Rows from block 9, named by matrix and row number. Rows with one number belong to one attention dimension. Each number is 500 + 50 x the weight over its row's rms, rounded and kept within 0 to 999. All counts start at 0. Numbers have three digits each. After the name is the row's rms in percent of the matrix's.
# v: attention value (model.blocks.9.attn.v.weight, 128x128), inputs 64-127
# proj: attention output (model.blocks.9.attn.proj.weight, 128x128, transposed), outputs 64-127
v.25 105:437430551628543315461537442524466466463490526501433584553482532504468473548436472539480520506522585516525410481518505516461504549533537514444436503514495425517414455460550516469387555509507500
v.26 089:514485459510585497480486497505404505505484538490509566630498533489494544535438537538471537579458487554465435523448646596591491506493570627588521479574534518465571518462452446462542572506505568
v.27 092:636535579492510567509486508565559574511551481543564526507517537454447485399528442537383550476486363466549431501487530515528480525496458462459470429513435475450528455497565524552493479468490402
v.28 082:537506409507502426458427464410511473556426568448473423506595571461458475547502521456572542471477566498493542516447481420506594488570542458476476433560458512576411511474503598471420505486540494
v.29 108:612484502563454538480428533514525480481520565511503566442502510425491499530523477475541423510547464404563541492438425464411480535466500479473477479652553472554475510559537498444400586356522546
v.30 112:409450507506460383493549459406456500446548525430468521515532554445541577394487573428475422523448427442659480427544522528495471535505566488539546461394513569544537489527538496561516465482539508
v.31 092:509563515455455662532423490439520508417548538486492479493481447543477448538444492547509411528559478569502464440528498480505448522564492441482529504497492541418356528494546501504495572426531429
v.32 110:463394489456458469451532512517437575565606488443526543567484477453457620508536445586449485470332543562488525556453473487516491493546530574454441451491440550541467567474445443480522455577496464
v.33 090:544506557478429542491446539485507545504454590441595470419304430502567477509518413495547532498486529493561508442466499511448497500415544551543457526455533464598610581449516511391582527519514575
v.34 097:423567596490575474530457558516555535530500485466502493539580479554597480549535495432528495553508466481521469577362470427535420522545522465439435509558566439473448564612553489460513455461508458
v.35 099:548505371445579529550478351511482459486505452453474489387528513544453548526476504476395553430484530523528576489500526491487516529397473440529560448468486482464505519428431484496504514537493555
v.36 106:345505371437480588444440473467521475461445520510571544517584424559542383514445412469485570514557456494455477555528576560492509633511484586518579495482519495506549492580480522457509481528540498
v.37 101:512594505404494489535550490498496570507511453439459437433500524507557483553470469488483591564637596378393417558495512505482509412424482497497494498597446563551429453445542511547420528571546496
v.38 090:504445482566498555507513489490538442599524521592505517446525522493595487488468476500501440518462413552465440511594556411566559474511478495455523505391522508477492527476522517425507545430461561
v.39 093:524537544539480539527505552397578462453517555478559460477476574483467647491549527522510484569573505518499474479494484484549543412480625544510447504455536525589459555552583449456538547473589443
v.40 110:524500524473458613567462488504459476433494413484496477498516480550522469401501485422488574426502567486469503463470582609538548582564517554578520436528500535467559432541424451587555449505496605
v.41 106:410474449526535504468394525582483510435398559538524499466505508448494494507513429432464489450461523494556397466463505510523542459536590434498472582548624478430482506553481516494468512472495586
v.42 100:547471541452541478392546450441547530472510496462495513494469467491479595454440424465586421458475472452486544504544523528515495485595476524545448501569481480511523468474543440602485453472384476
v.43 109:538432454487552576506499476402565501487495548462521562502490427497512453630514413504539458485577465545488523498469499538457460461441546469549556460425573532444461490477451544455557502455553520
v.44 107:413566452491566487489508427444611512514521455518455485469425469500437499613509511557484452514515541592494498526489481456521465481468445501541518550426447473426443422504437471490443547589538504
v.45 099:592446420511427494454470508541423522565561405530447501514631553572469517423468591521456472536510496427527521437546403610459479466454430474502567488488455408493497544462522505581485482470583535
v.46 091:535566403518494489493439397485490487374529504505520481537477494408447377500455509499462529458591561579452512527557447506530483480481497417412561491501546547515408528533532541510479416452535453
v.47 108:486499469495519492548536421519476500514412467622544487399419472505474542495495392431519576534509547489453506515524594458565469621530528572440524481403484526444451500505485422379509491438550474
v.48 110:512517489463418508541444394572467544434476492570576452483526521565496536484525550489510575579529536471501402455552513447481546493532501457482536501450484462510517477522550505424484486535535537
v.49 090:497458402497450512593489433506460580462487485525458610523512509489458488567560488534453512441501574565491498497546460588447440487469520600530584409590511466563407498441521488369472565484539509
v.50 101:490494565504527487460496507423527504584474546413507466549424486429523552469505449542542458492454491534463564444539523504365405448451456467657477469499554556517455458493450452482416548497506460
v.51 098:517598521452394513526516411490517535448600497525600462474511463462392566526452583574461530515554479451573542529450471448470471472551522548538525456544470530500518498426449522445526472438497438
v.52 098:448664517451433633607528458491505488466491490460567563531482480502480545482489476442424569450547475495511497556395604514470521497501509512480576475539497485530624402478447534477464559527485565
v.53 104:566465460513569507522542527541449591436523407465503500442476535387475539428494510580464478496512476572483426580475509424534522519441497580387401474471449496492440416470545550553544460495477490
v.54 115:566486468481435504509491485495489444534559476485479379439506612613554519416572555486491541533458543514445527544621424512518559511475526493378405524509572515535529538445463538533520528522466470
v.55 101:513501426401473522472409578574591439548495588467529501513510520456452518501522464452418448484486446473513513514517570521498491538450496461522525487390511440430508568515390500420519547522590512
v.56 119:493545512468532540469467625485492459370495544493540456550496524484572431403464450564537521396551457472526500504504447505440407491473446418436548418439581547535615576507500525471525441519520483
v.57 097:440428595406410540458459607524501506510508478489439538516570471445519466501533481449494445557413512451459527489567640532455448409497465503562533495522567437548532580516528476568541402461526445
v.58 126:534497426483510421498480465486358543432530481551451564451476551488430472528485634549514527543468517512513486536490468442591563477558483537513478552501434449523447502570512473524571519500550513
v.59 098:454464490499455533506531517416443536549517572523507491538461493455521552524488542548508550504528445453579525443552407440449600401550462568514466511508493499542460583474532466495546574451394473
v.60 091:506474478495492467489533576418443542585417514515407549452441510541540519458544554462410550490435548474436577511449486492503559549529438629494510498390567523474444439457410513488516578439592528
v.61 094:490637566504534558560417481509445545434499471423587524444630531490467566518476516483533479526498481434530505519546562432441572539534508428431432483522522433559568509503517619437544518493539558
v.62 096:540558475452441508486548463526486522446522544569560467525429521532460596477511451506437564513491479504487455553486500445568566469507487535566453584348467516488479501450482527464522503564462510
v.63 108:477519479447478511528605539414455419506512489476509508526447484486433481526573457528511488597459405511510579533459569568475411453514466495495526534454514538595544544542435662470535560448521486
v.64 089:468472585535601414543545485560462480569520464554541454570511416430482433618439518537427479437482560464485473518466450608468489542582443471510506514585405573458524439486476546583514500539395523
v.65 108:462405542487412556460633477563398477529487554489511478518532474495447548482349442556506510514531431468555455567490511548488480478508526561489536476525443539506572455518491528529465421467574509
v.66 091:510440523584507506572430485503456510407493519545493519526461336469435471622487469467458507528477468543421510441460451465489470567467524471458472498502467525375513426502561545508496486446607504
v.67 121:427499529469547499423500555530437441444429506529462411467619480465432504531591655530477479480486513508551494557504543412562544445530533504492554529570489514513525424569535543515567475512542445
v.68 103:514399566479487487479474512494472600504518484432527495501569440471502599497613526576378460483483430458477505602578473448484439422521451485465428459380499483528478565533517517465504528472564558
v.69 114:419484552592617610469479518455520485556435582473540490574631422515483477477423489496487541493468470546543568493502464481559498444428595459467526412364498436440512490547470555469511535424513354
v.70 108:448436475474539573493600520580486462483498491509412572621637467496540524465492455515415423497332513496449555520536565515473555500473515543516470451479401473472526481515418477538540542507537507
v.71 091:481418507503514553499528568524454442475521512480435393555473506473427404438568563508567515455434432505550516511529536438503505502626461519517625463567529466492578464508458510533526461504560492
v.72 114:519447397560531492495491466510499517442459469560535520603476506444426493489549474510450415509448459524470545482485416516577424484556452550529532579635572439543499490609408486539411477549520505
v.73 104:517510479463488488511563490516513535598436553518552509574606463527485551628477385569535478596527542517580445508551500519494438507627478459459513514390539489525513493469499516525440581527470379
v.74 098:474550487422469450509568471382478545515505450490583497467487395545533496444427471499528557528561542502481490535491490474491424456532533414516577405401470560537466476449547422412574499518514538
v.75 107:565476505464415546434456593623455537524528561483476457565540489528501382521530487521524462449459446473509489515427460577448538525567414449453478526658558472507534556451514439585354519482493514
v.76 090:526474470461571555509502525521541562486530488546419501467550564494559435499523472489416586501480478485482481566550417473529408392608478572425423489454509527588530540591476474567448451536538541
v.77 095:554471502563522588589531502508549525456473524602470512472483484551429521560487440487398531486460372553463521414493512451516510488533490443429384555497514507540542424517410530576540491497518442
v.78 105:489430480498492533545417489512428517421595516472448485446424445535492488563576420416498581422549578527558511522538394569445483497557470460471464508601484504511540477556525533546418414512553552
v.79 100:572615518501519510481439527528547469482494567560539445508435330535515548415588506466526481426545461500490448441499465486519525470372568444506570510530534469492463430504546433475515492454568501
v.80 107:606437585539481570475482504409515486528458568494459480553469393599435471443535471450500502510501513413481594435497571577474511499495466559482461385546483636396486525490453449547417520513521493
v.81 108:471581525505384487454551429434439561550533521562411477566494513501491451509496509473476528578462634433544473594585504464506434512568542461516530533501500490526437494509593427495486507512551500
v.82 086:485408471464533514623522550477484486485468514467500465466455486471497609571554497508483402479511516478492570508496541536514506483398484609530507540488484590478482494500454569458515526531401480
v.83 115:508566475471458457510469436463448551477447480527377572510491446467555540498487485495473490562585531469492586451514464540443503465426420621499551513590522641367437483522581486587445407479483514
v.84 116:434494536457532526457539457478541427547509502528455468473594515478480492489389532613464424473602501532511511459529475544419543435402439421484486511412496534455495485500519535472499530423433375
v.85 111:495464506576549487485501510577466541508539563488443439498417544496468567533479518462514458511385510429434536506480542532433542512506553581647482476623521487505486590500540381533367548464548510
v.86 103:473510487384494518418583519445560427587510502485469557382602577511525452469489503575539534473486473553577473523473543504560444507395538506451513506575470425409462577508380550490537463481448544
v.87 096:515409515563490463525467493483514501456542476464543513485555409421512370439414491483427618482510448534427413574523548461481540509540484376510381477475523502432479559467516530456538489438550478
v.88 107:512574419562476372578425519500517481490457437467464553474517529480533504535438561542606495549566586498601488484505477448527592543530568500445458544458495514561498512513479612441536510498510410
v.89 090:460512529492550481473372501477432505477502477532471478510460442550518495505551507427503631462544573458512572511570559522594523448470470484470498451484604544500513501545534558550435477535569498
v.90 100:578528416547500497573432488504460432499524527549452509554485491555438524467511527484507429557512572390545463460556538535466530540438616490533476532541565612524518484521516602597456442498518398
v.91 120:509464483474583498503471532555500496462491495581514389405522575584467495572550487466417487478433594464471456538570535485580540471543550508459455544480431502514412477512493439484563484460493562
v.92 117:471455582451440633536485501547502447533495485408529451514548507448475463492443483527456472499499455472410520447521514535487473529441483550475483422589518445455428556524449508527415510407515564
v.93 100:447544488514456375449420508484499504552450543458527467473595602468435512554509495522558544535464514567629493463518438373641481521501498490434500494503530468482464512487453456465496549408588611
v.94 107:550435518431514545501414521448463556530540498465443515460473415536563593501589409407498557373498498438412506511500532539520465624522455440404441571498490497531547543420535498485536453550523477
v.95 104:572372452503566582477466516568462515426431499477483493497533486508337500426478568551496454493537437528480591471467527503503498491457412566484470546464499507476499489470567496399462549487599462
v.96 090:574554438444476498528551478577447500479556526569467452459433482437543450478505512537546544496549485532484464547472475417566538489524554505521465540502539567523478595450450497471492558457535595
v.97 090:474551528435535562509458530492555573551421415419472494604498470456487389505520615468504525602515484464448502441500528604528541533511593500588538452525560517368526528531542471476521481442539546
v.98 113:530438503473508590488625528478522471541491476414506550574451557444501541436440529385525473569487473393399503499467541569555575498606508526467483566512461497455465417545520452434570479392422567
v.99 087:499504487491670461579517509445540481523527506622442497460529417462484503501580534496560526469484526509522495525485547435493481520500502525488469476332349441499430570478486500457552512541493450
v.100 104:490428516509516509532454608551467528561560485430442468537492495523449574476482483554577427505551530468507466516501449471559538408499506479586383523574545473479509501571399525525403513531442517
v.101 096:539442562481429494447448522556569481568459570486500583496534470518557513615425475494519460421597545487462492504551444558402457556542500596490530555480523534497401499585521525441360460513511488
v.102 099:571545484460576578481443550482504487480432482513498451448506508477481557428570513572493567537408461491588542558512517564490558494455525605513429555557407566560524520530529577557531519550453405
v.103 101:554387506402500388548581508512461512543520474516547400462441510454452522465518505471482477494482493527522399499526526460567515556491559574545572487462547505552518453548502461531435516539516519
v.104 101:564463495514440496474531572509620542597416435536577503451525536537481506491497586497598473542582466495481563499399539422515526534503479538493418505521492513496560564488505476445584484452483506
v.105 088:413466522468552461523598521508465489469604478465488557575607469521480433545508556543422479522478470412452445506453507510564508491482504463524405450595479590519473536569456476555520473531411436
v.106 105:495476559543546449440495505564546563481522455452418538468547447483510483386512536545578499644519548554519507447490596453485598557515552488541461489556551506432565461412452543449391478556414582
v.107 088:425569533474396609482458415531466533445522395480462449471514445483443467445528467584483486482387473457452558560492607482549412382561459454599527501511424475428519502483518526447526485479489567
v.108 112:436542481488551448557478524506471518492573519473494465492557551551489520545487457546576440470630459565602438416598492564484476565525468476602502396452410544474540491515498547472499549570448485
v.109 092:526437579520410527501413472490496399444504469498516521479537497446581538524498469484412555560415486555473588511464523410541478537501510486557452490569570477520397546450597521463499463429545479
v.110 089:493586468468568518520488517375496508567541423496455427543451586525518499446483461505488468516461532549574490545471479418533374584477463378500363552467455348470517523577509456517526459495557404
v.111 103:454454550432479593458454633525519453480407450472555521436605515562478525496527451503447515577627570459530490505499516501495457453471455488513506571480543488453449505508516513482448494490477450
v.112 113:418389482556503448520501451464492481598524510524504535529508529479447474596483544551434455420462434523532487506546501589525534463517519532514469467472373559558590553574513527537491474416506428
v.113 094:535434562398438429534447490547383562482551470603556475523496487501520476516583494470557562507430586611502401479467448557519455500523461483513587479550476481535432467472501547532469603543518507
v.114 096:504542552567549538492511539418480462530540466544530568468565552597567529490568487376509447490479498433547556445478496539436457492448457531487520592511542431395475483474548565535498523520567483
v.115 094:454520605556478472459501426458464450452505497455564454530456497508485496526523455353533526480387581499489604489531430486495481481510576373463534511512480448566566430537559485484367518508568466
v.116 083:469478479464524446537486492413428429544439581559494467497584624465513473481552459480523494495512557451511467481447405485491408551423538449496506496457466502478480524469419539583413437511425525
v.117 098:508527462499456517516434429433420502526588526509473439466478533493469559538487494529569511497378424461609492550535431567544480565521447509567511482616540517575530549546493566522452546494548408
v.118 094:465580497492578478477527521506483466535528441479461527518546493616499541474539450459505610529440586487525510519550491544482451507486597464523477647524551495556495442518528549579504478399524370
v.119 098:467398523366557501431543548540611647489482490500550435467526378497471561480517532480511532508537609448399454509515542484498552517464479460499444476417453485573388531502493521513538434583396467
v.120 103:545557448583539469514583468551429493522563560454510504478487515491475476482477514429531540502469557514603425594484483638521467537471459447419539462519514442472451391467463518599441528493494432
v.121 094:418462468620592459439547436494531526581485452507506452586553451549499394438500455405489417547398497514556424447462557548438467553651570483491546590458448551528527473542553535559529566509515477
v.122 089:473414576443500530526524479443511505609493495510481508468458488516474485443489512402387504529547539463498525380519554500482490430508529528437491527475451489485500455454468499466555476433468630
proj.25 107:511560519480505618544422567527558532518528494501527466482522484553442544502512629480543466513524425518557573510461550524550550443510479467558636534627507489525532525507454553511575490504376434
proj.26 089:583584474513485421490538497545543427567554453447556504430423520518489567563499503403555590455484432458561499460520476451491551525493436485540480606508596495466421501456485434528439467562498485
proj.27 092:408409460477530510471554516364469548475459585537404527526487531498491445526501540403528474528504530547431502490463494546416535388469503653444497560483516480546487502568482500502531428578481485
proj.28 086:489476517505553456537523419634493564493537412578439552474538511584523498429516557609447495475519447490499460482441492525429485547501490481589475523398404402434515530491540466460586497531450541
proj.29 104:424465502493477393510433510585543540492469407529500509436514475598462511529578468584488600534529593580493511495508471434538489481545488591511581418483508525451498490488497443491582454560511418
proj.30 104:538624465573577576467563457522465468476465415541539533497541386445469486571433449536551517444474460495502649481555502545501566513529394434573540569564555543512526486530399554575533535542475449
proj.31 093:541469500516429493581428566537581557534547587454529557545415497470506569467541526500508502483486520498489469557497519531512549494375485571405458462618423527524582478501374559560464428548493485
proj.32 115:523518484562565480431499575472505527493455457516521468455569484495510478571538544559494486493542453429471530484521474490541485542427465527488526477500540511487528556529554491540487421462469584
proj.33 091:458556419508501455493482441555592508512491467463507541403487499382334504483531532518509465528521466577508398519582546528544434541564600557501560590508469513429419502594516471529540461490522558
proj.34 095:503415578557514509464523420441432506389450516500446427457485503457393460518415385451541431512533555548489529508578464593452434525547449560495499490477504508515465482534458565478547533489530417
proj.35 096:531392506509511528509492572567506485605485496500487572557516507529527457462540532521529524541547508498438509549443452467481513430515449531598490480555459533535540501484564562498525433597504448
proj.36 102:493500576597464557581479395493455515524399474511475457546496572440576563481488450512652454513570570479493500409455515460502525465535483403538499424508427517548540534499490453484522480416549576
proj.37 102:545442491519516483521518607509453423507542510536448524565490432501520472453468483480568505526292475575463540541498510505432603512494536448381447609413505515539499510518472512521549466491453468
proj.38 091:522531463601464480553406406503469520467479529455522447442486526539572512441473478494465486462487567533451539537441500529478399451485492488443560504556441498549480483631523488519617508555484473
proj.39 098:568499494500509398399530411511478465510544476436480498469582429472440414572453487528531429483388460578420561508480527517435411536511468453446609499494514443419486448468489494488434491455501632
proj.40 111:494487495491541447494504538491525462561594447551469557567570532478424526625463524590479473468515450473573484590482387466477579451478473502545478511435498413466561497437569560503407453464527379
proj.41 106:501487459482477532571581441467462444501433464432504511520445538538476535548607565447468528520528418471497474472449516435432530511510470438526530463465496525500461396517507537480510535578479483
proj.42 110:596509507525554527432472560470506594439540497483499554454473557396424508514487542526507458493517460529489513499553523457482466474501504519520509488519512525511492567493534528424441502429566504
proj.43 107:497566511469440495522489512519485579464602434422507539434516458478535406424512479474490529510521476405524536563473409497502514564455501471476464499560480444511526448484586521496525363641464424
proj.44 103:474548481583466518579546451567404530489536532484499491491491504584601477415481454451484603431485513384523496515499549545464508534510464461469538483533495548469535493559548568454514415509422493
proj.45 101:461499492540459531500483532471473464598444563603502506638463454428625560543549479522474526512530512493510512536392563509552470512437544526564539478524483536587542493416462474522490510548410478
proj.46 089:522533621463482509431551520602486463553452426406496634512487462582554541408616506492506494570387485514391568512421482487466526502454551486527406485499512532508509364520489468499528549521481599
proj.47 107:428605480524485553597468416458504502573557401501498525522538542507464477462437457575465506438465531513564556471449528488531439449485459485559552382486509536450642482573520535542502471466513442
proj.48 106:524459542501611434591484538414507420511507504506531523540493491434512445519408426553475467461496443513561550490504492550474517454522557509508443524502529551476465421454526526584467601590499533
proj.49 098:495600486473465451514517554538631537536496399429459491579513460464487550442485510512482531519497530415476436545456576452480585575423425435493447428463537527548533476518442544531569451625448491
proj.50 109:485489460473455534559543564555576570527572505482510573506465467613464448518497589510469447319492504519475429522559510509544538472573555584400482507546499444453513463571476543481529434578511440
proj.51 101:438491508510559465467444567570443521414545565498456559516555565434480441508508510535539533491482532570489468515584544531579515466470619586551456429470505469534586557509516473508394513574497496
proj.52 093:453477452456492484492550487599479462552470466521458498530534567491454462352458451570598487540489579516438500436520557457485590511504514496498397497487443400530480580584579535513484558465482506
proj.53 100:497508581439481499480565479421510491449527476478461493434529393550587436534486496517519482564480553473461557390477446593516545435392463539533591517578511562576520535500539457545405633560488492
proj.54 102:537556601502557412545501520432538522480602417591490543558579447389484467519476555454513433435449495488510459473547414538487388488514484545535564530422478564425431460524491433569486521526609517
proj.55 095:489566390594446503616535481498510654504442417503507457504463455530508419483505431513537554485522526565586528468499513553501407534532499524523601447549449510565485526521445392492558489418509519
proj.56 116:509467508451491574475529471429542515551458491493484549484537526514451521503570568454555497587495570542475533480527459565458538459521516556494475483564413425517364519479440463520468570528565513
proj.57 102:495538552605504543493486518462503463443484598509604466452441534424458524582495551551502458466495496505448489593435454452518567491497558503524409492533423449481536527536561439439462493458460599
proj.58 106:515510572609513539499557512540473484527489539495486433475452474485524557567539496501481521448486455446420516476421602520508485419457440475472606441404494537468489439457423525501533504535388515
proj.59 099:512456490566503448465505506652612545500502500504464453402513543493478542508480587552452515501458540573444455585429626485587477463473518503491498523434497491478483485526465485474500537556492569
proj.60 095:428524485421529552516500460586519544425533496534484484476504442546525532512484446481514430405558534445499444367470478520521525492500501514454489525560510481456613395597537516503479514547479477
proj.61 101:511398563515500515483474445438495443535433546534466488528461523457397510440498500509508440438532568615370486536512529573550496475579577465535483458489392460461450528557559542542414498497503490
proj.62 109:527529468564537453580516480497522493464526447518438490432544507482414439556497563544579480449439499454512515466552484560535424490521528516424471555533535464416548515564507411521458563435558562
proj.63 106:560473507528525556456404429577539488487530589482494529527495462489530454477485532460532577411497622535434538522573507400459573504492561487465477470507518457446508512512617450537475478523468550
proj.64 088:452537587526476460565494546527521626472474550594481547470523539520563515462547502486549477545553553620507521511478552492445574511464498603482506488557499481552452578557591494489544464433540574
proj.65 104:489517513550469445451398536500516454496564466520385618479485549602560446526603520490495467526463627558455411434519488421471552476525424496453480515549535464521462501514484475501426505490511500
proj.66 094:485471501487532431491546458489560552579497423475423499496510589480514522471617471447508420565492538443505478470474442561475505426507457517553488493581481493636525493556434405468554481591500518
proj.67 119:509489390457435533497537511488555538452621428512514509526526545572467522488549423558429540551560522561424488475461495482503480545425499510476382538507491414520458545414456548556494545490490506
proj.68 096:490423464540475518563541480492500430488511548565560443471462514539496394433454482507533534489539465556497482464482555530536525470553374490457551569529500556503500439641520602553507477509417491
proj.69 107:489469400549445449497494551465439452448545428500545482460458567482562561479536384500533497446492500463381505484500440525493594526485472605509453439538448571468580507552560462437556447510500476
proj.70 101:439542577548489517429430520487521531454470546539530418495501566464552438454569531439563535511599472487453409469457515492514530474490458496542500493552486512614490525493511621454366499450509392
proj.71 091:501540567428513515544485545531446484430525525478611498438491480564399520523503490470459525456561530515466526536449486483469543506396416506491511497546471463435522450471571487541500573544459498
proj.72 115:426597591437481549406506580544484505526576570399493558435577515561543509518531489485457594485571519520512522471409518489477606549535458456446450460411403549516486510443531493444544511435470486
proj.73 096:502541583461431526514528534536529423482516508505527487514479574552605359386494520524542554458521575490489578538441494504598570543522451552465482470498517466501502609540529482466616433504493602
proj.74 084:474401497563486487491576467560448421498511564524395509560438530445468391471498529455507503463460455474466580538463478563553566519522491540447483415485546561498482501555481579502398491544475534
proj.75 097:469528583455527440545526557469509422496474367534512538471576595520556572521499551454429516520536511489493548434528520557507446564532503523456491524445417414443477571492546558520555553546446586
proj.76 092:556547479616504565556540525507442489517471473533533529484612557503487431492446489469493544492492515588554405360488554531366495469494429506524451466556524427435489499511475595510547568493551573
proj.77 089:447532552486480457434584497473567531575502356448489441546611492473491474400559564527476500471521512464513476478460508510405454492473503465550524446469515465439479523454381484419477483568448526
proj.78 100:580587497450498448573448533483480542504518537505529640549570468439451577503412486509490451488523541470530434463485540503519476497447531507437655593432535489462480490425537474488556447587509493
proj.79 090:418442462499564413453477548447404448483517514422457505486425560503421526455540462475427487478405440522447546506450472464575480539476511443527523515509550611512512456522529503466584459571475432
proj.80 101:442522494477522431544446523502472476474537441430550550460548506411667567512578544564588543460452448538484504537520435580501419396470444464465466542521504546478493590502574529453482462507515484
proj.81 095:496484487459489541582480516572524418487469501457496467446457482502493522488476495467582394486565454538551523454414473638551497578451517524504599551513558460472529610431496616493402518498491539
proj.82 079:481418544410450413465447538466530568559558538460549553514554456555515493387529483630579464508508451502536480548536492486477469467518469404492510545545509535507470444458533486460534520475533559
proj.83 103:516412606469558474633562522557502488431627511500490504532571485452464471541465471557535443463397534504435474556488465515554494593470518347436519546513548483551527536472538504398448555565448459
proj.84 118:503434518546438524582448504468510585392479532443594524477456533566591527494500416520549554514536474437403460595455555468549490416545527431467459548533541517513546476560536418448512439500460517
proj.85 103:456542515405514420449484500430513501556461410547515514548542485490552428521494544494478509523500505505589474570531517555516513565469449508415446524519461466558442475476553527476469558481545477
proj.86 095:492522514565488478469463492510525486477515497526460540546481416477486489549491427567345462507630537457408503615492477538522583421575504543576538464419489487529541483557541567537437597531507534
proj.87 091:475436495540504512593508510532478517496457499483465521498440591565569544577463456462572509539516486540532532461485419538427432425493464581443555442576479569437480512554501509536373443581458471
proj.88 109:478451484500508548523456388555563521513502626505584482522469465497546537465460421481510498519477467519474468559488560440445497456459635454584498508428542503503468380448557401525544504526542551
proj.89 089:518470478549558495536606425497567494490461556572479532531577463386480547524433464510521507466478429555463529459462435479390471532474484445508488484516421525460512484521570494456518507553475459
proj.90 102:382460521505482489519505570420550495484530515497497503499560461458556539526538446526548425366575498606462593616537518474498530543468567445530532572540538540470456475477596392451579517567519492
proj.91 110:522565531468504509524519473526539549537490376541562512644565491504486630488482427539515553568501519531567505508518531555526394463465501539542468501536524390421545519475418578531568468508562512
proj.92 101:548526578495497434470475455429506534513523438532482602457399493512624511488544478547508484541514492456457562466541480487509484477535417595513464583428479501436622514542406509495607528466425497
proj.93 096:549491476537523607521538391496537472433453530527521505503393423601410433466563457473410467486532484510507526562517440540414489504496540586569495534493480484569489486472491490543576532511478562
proj.94 101:549562459452615466493513535486531421511513413538555559477558499409425405405493536540442497550516489555519503472468443524516507493525485476621598502571486526451498419640529578472486430430547557
proj.95 107:565545505416537537579480518412559518515544394500477493562534499442607476553584446557523547523535506495420534485518466513503495456624472413535470531485462546521551448585435554573524547532474569
proj.96 098:390490538466432417536392566478533534552536485392507566506492502604447497524544415486511453385438586508550456507570493640476484460534505461519559447491487482449523411487521452482421466537444429
proj.97 091:512426550523497469448547517578487454450515545520514430473514515557475595501538446571407512416533412470483625583465392504421521557527405501499491490486459473483502375421574517454508583548438499
proj.98 115:508558539470459456527442461558529535491496489485534352527529451544430502462497429498523463481481462569538577500437481456523375489525486457506459495491520481518523578489529553536444533477554410
proj.99 099:504503498491413520499483539509543559509486597430588556534505498458471449557444395498462465449607577518526477470434537539435519489452549488574520398533530519537575407433508565491520447480496550
proj.100 105:525447528512502460482542489495587529495440499547449533480492534584451417513485513482510514525468517563468581505547505531535501515550467500389650503505492530575496505468615472528478449469551510
proj.101 101:402509477458448440510502470457549544512526460473525463571529529506481466409524550486459472500455446507519544453432624586547522442411494546457435504640629531500571491588493563512495519501572500
proj.102 105:473457545522437486463516513494465524588525570591433495502462479403507550575464489459475497552611433467466417451534556482480519546565498468491534439372538480506535515391537437502526516462609539
proj.103 103:487576535552558619455450492545565476448501532530536576501561462516501479511385483571510528527417432442471638510452473531558621486444454565480506436495453534448497385496531445520628484501584461
proj.104 113:570509468507533485448519527580459486426530520499504597473479496513516501486513492527473475524508579462503506437527429625543499509598484551343561465492454445540401496559599473498569534469530491
proj.105 096:531446537573540554498461456542545447483470490523431515452391521530582513593468516475574485495560543456493433568567448459508527514533464454527576593537491457520510481469616492592534545562634539
proj.106 108:419492477440480623570496418531512563494437580547551527600420531520516610441406496565425526510448456451456552518500508505603524498430538556457588437443482522537498407505536492507512464390527386
proj.107 085:554528524538552469613561589540545415569371587452491540582487588543479533474567495445457472582549462527519460496535475408423495519539534434464461499463542520536501516436462562508472503494461537
proj.108 109:536412445483485520422561515519574452549535476546424493488484475431501504472529577563519506504510575459463497586469518448514554523451517386480460525567593573544508497408403456503573445563501508
proj.109 091:413591469526526476576508435483496541601526459512509480552445481575470505426508463579524436535467478470492480477527483578404563563587480484496525443482503510435514522604554543505460528560447506
proj.110 089:497532523506555423454486474498488470488453484567500554522604470500541486535525493396577521421502466441502568459383510521526636437521440550611539406422522539453458466505514492524474513414450571
proj.111 122:508514558463514518552573456397470484480621599544411503552423526499423393492468581444502453458451459474516533483596507516513510504497497549385572532515545473515542507554502525539446461467552494
proj.112 116:559496507551494493496435520607528505436532361491486451464443397559546558528548493478535527585624516470503463530480525407465523499471535514505465401542566429514475555509532468451522531526548553
proj.113 091:473580566528469489483539490386456511501492561405440475395468517411499451428461509543413540504503481483526595556494391454439485464487511527497424459441499462445480529473483404407520450562420517
proj.114 091:477478478456478533490548464429518527417461548516436450542516547382525440509407451466381469509514539480507467427530498411506496606559509478492449580516492439578545507505497487482530443470500512
proj.115 091:597520485565555467483477506511427510455473467419485546493502490513531526569516502562498494510523473500516482557395505452557440394488501514514416509469446476450462561470465581412482513556506563
proj.116 086:488522538628491537507514605407449444453507445503390491501494509478440447545495499405569434411600537572491525423513533442587525473488509550571467484573554476537479558501523479490531514528554504
proj.117 099:503593486537536489456525487517587480488422436581454533436559505458582444518558547543450539465534499528477516462506582436405513476499481397502405480319513500402534527444447520479558465492477531
proj.118 092:509494562526550410490523545419492525498440616577444500443489479447457506566438506426575385443565475421598591413552445475555536507557476524541503485475470467501470517452441480386545505545562563
proj.119 100:488540459628509532509617439519444541566507665509430592477441542528467428465541543578587497475461451455493552536509455568519514504577524538435523557535517570452528474463563483508507472418596491
proj.120 109:481475484452434480525419499535486502427387415537499423460600500496478526542478548524537525437497434486494585522466499361536540456497497539615487543503469503513502592481406506428498472513553483
proj.121 099:588445583526585466471504532512429542503483531538498497499478539509535545539505493460514515480488546512448661455510464425570498464439477516478418495588457452458470479423497345499496461426560439
proj.122 091:476493531541540597524526494559484537451546504520491478469457617513424485472485512473509475533531519557531494538531496472512490458496502566640547546535540455477548546560584481464411434517455363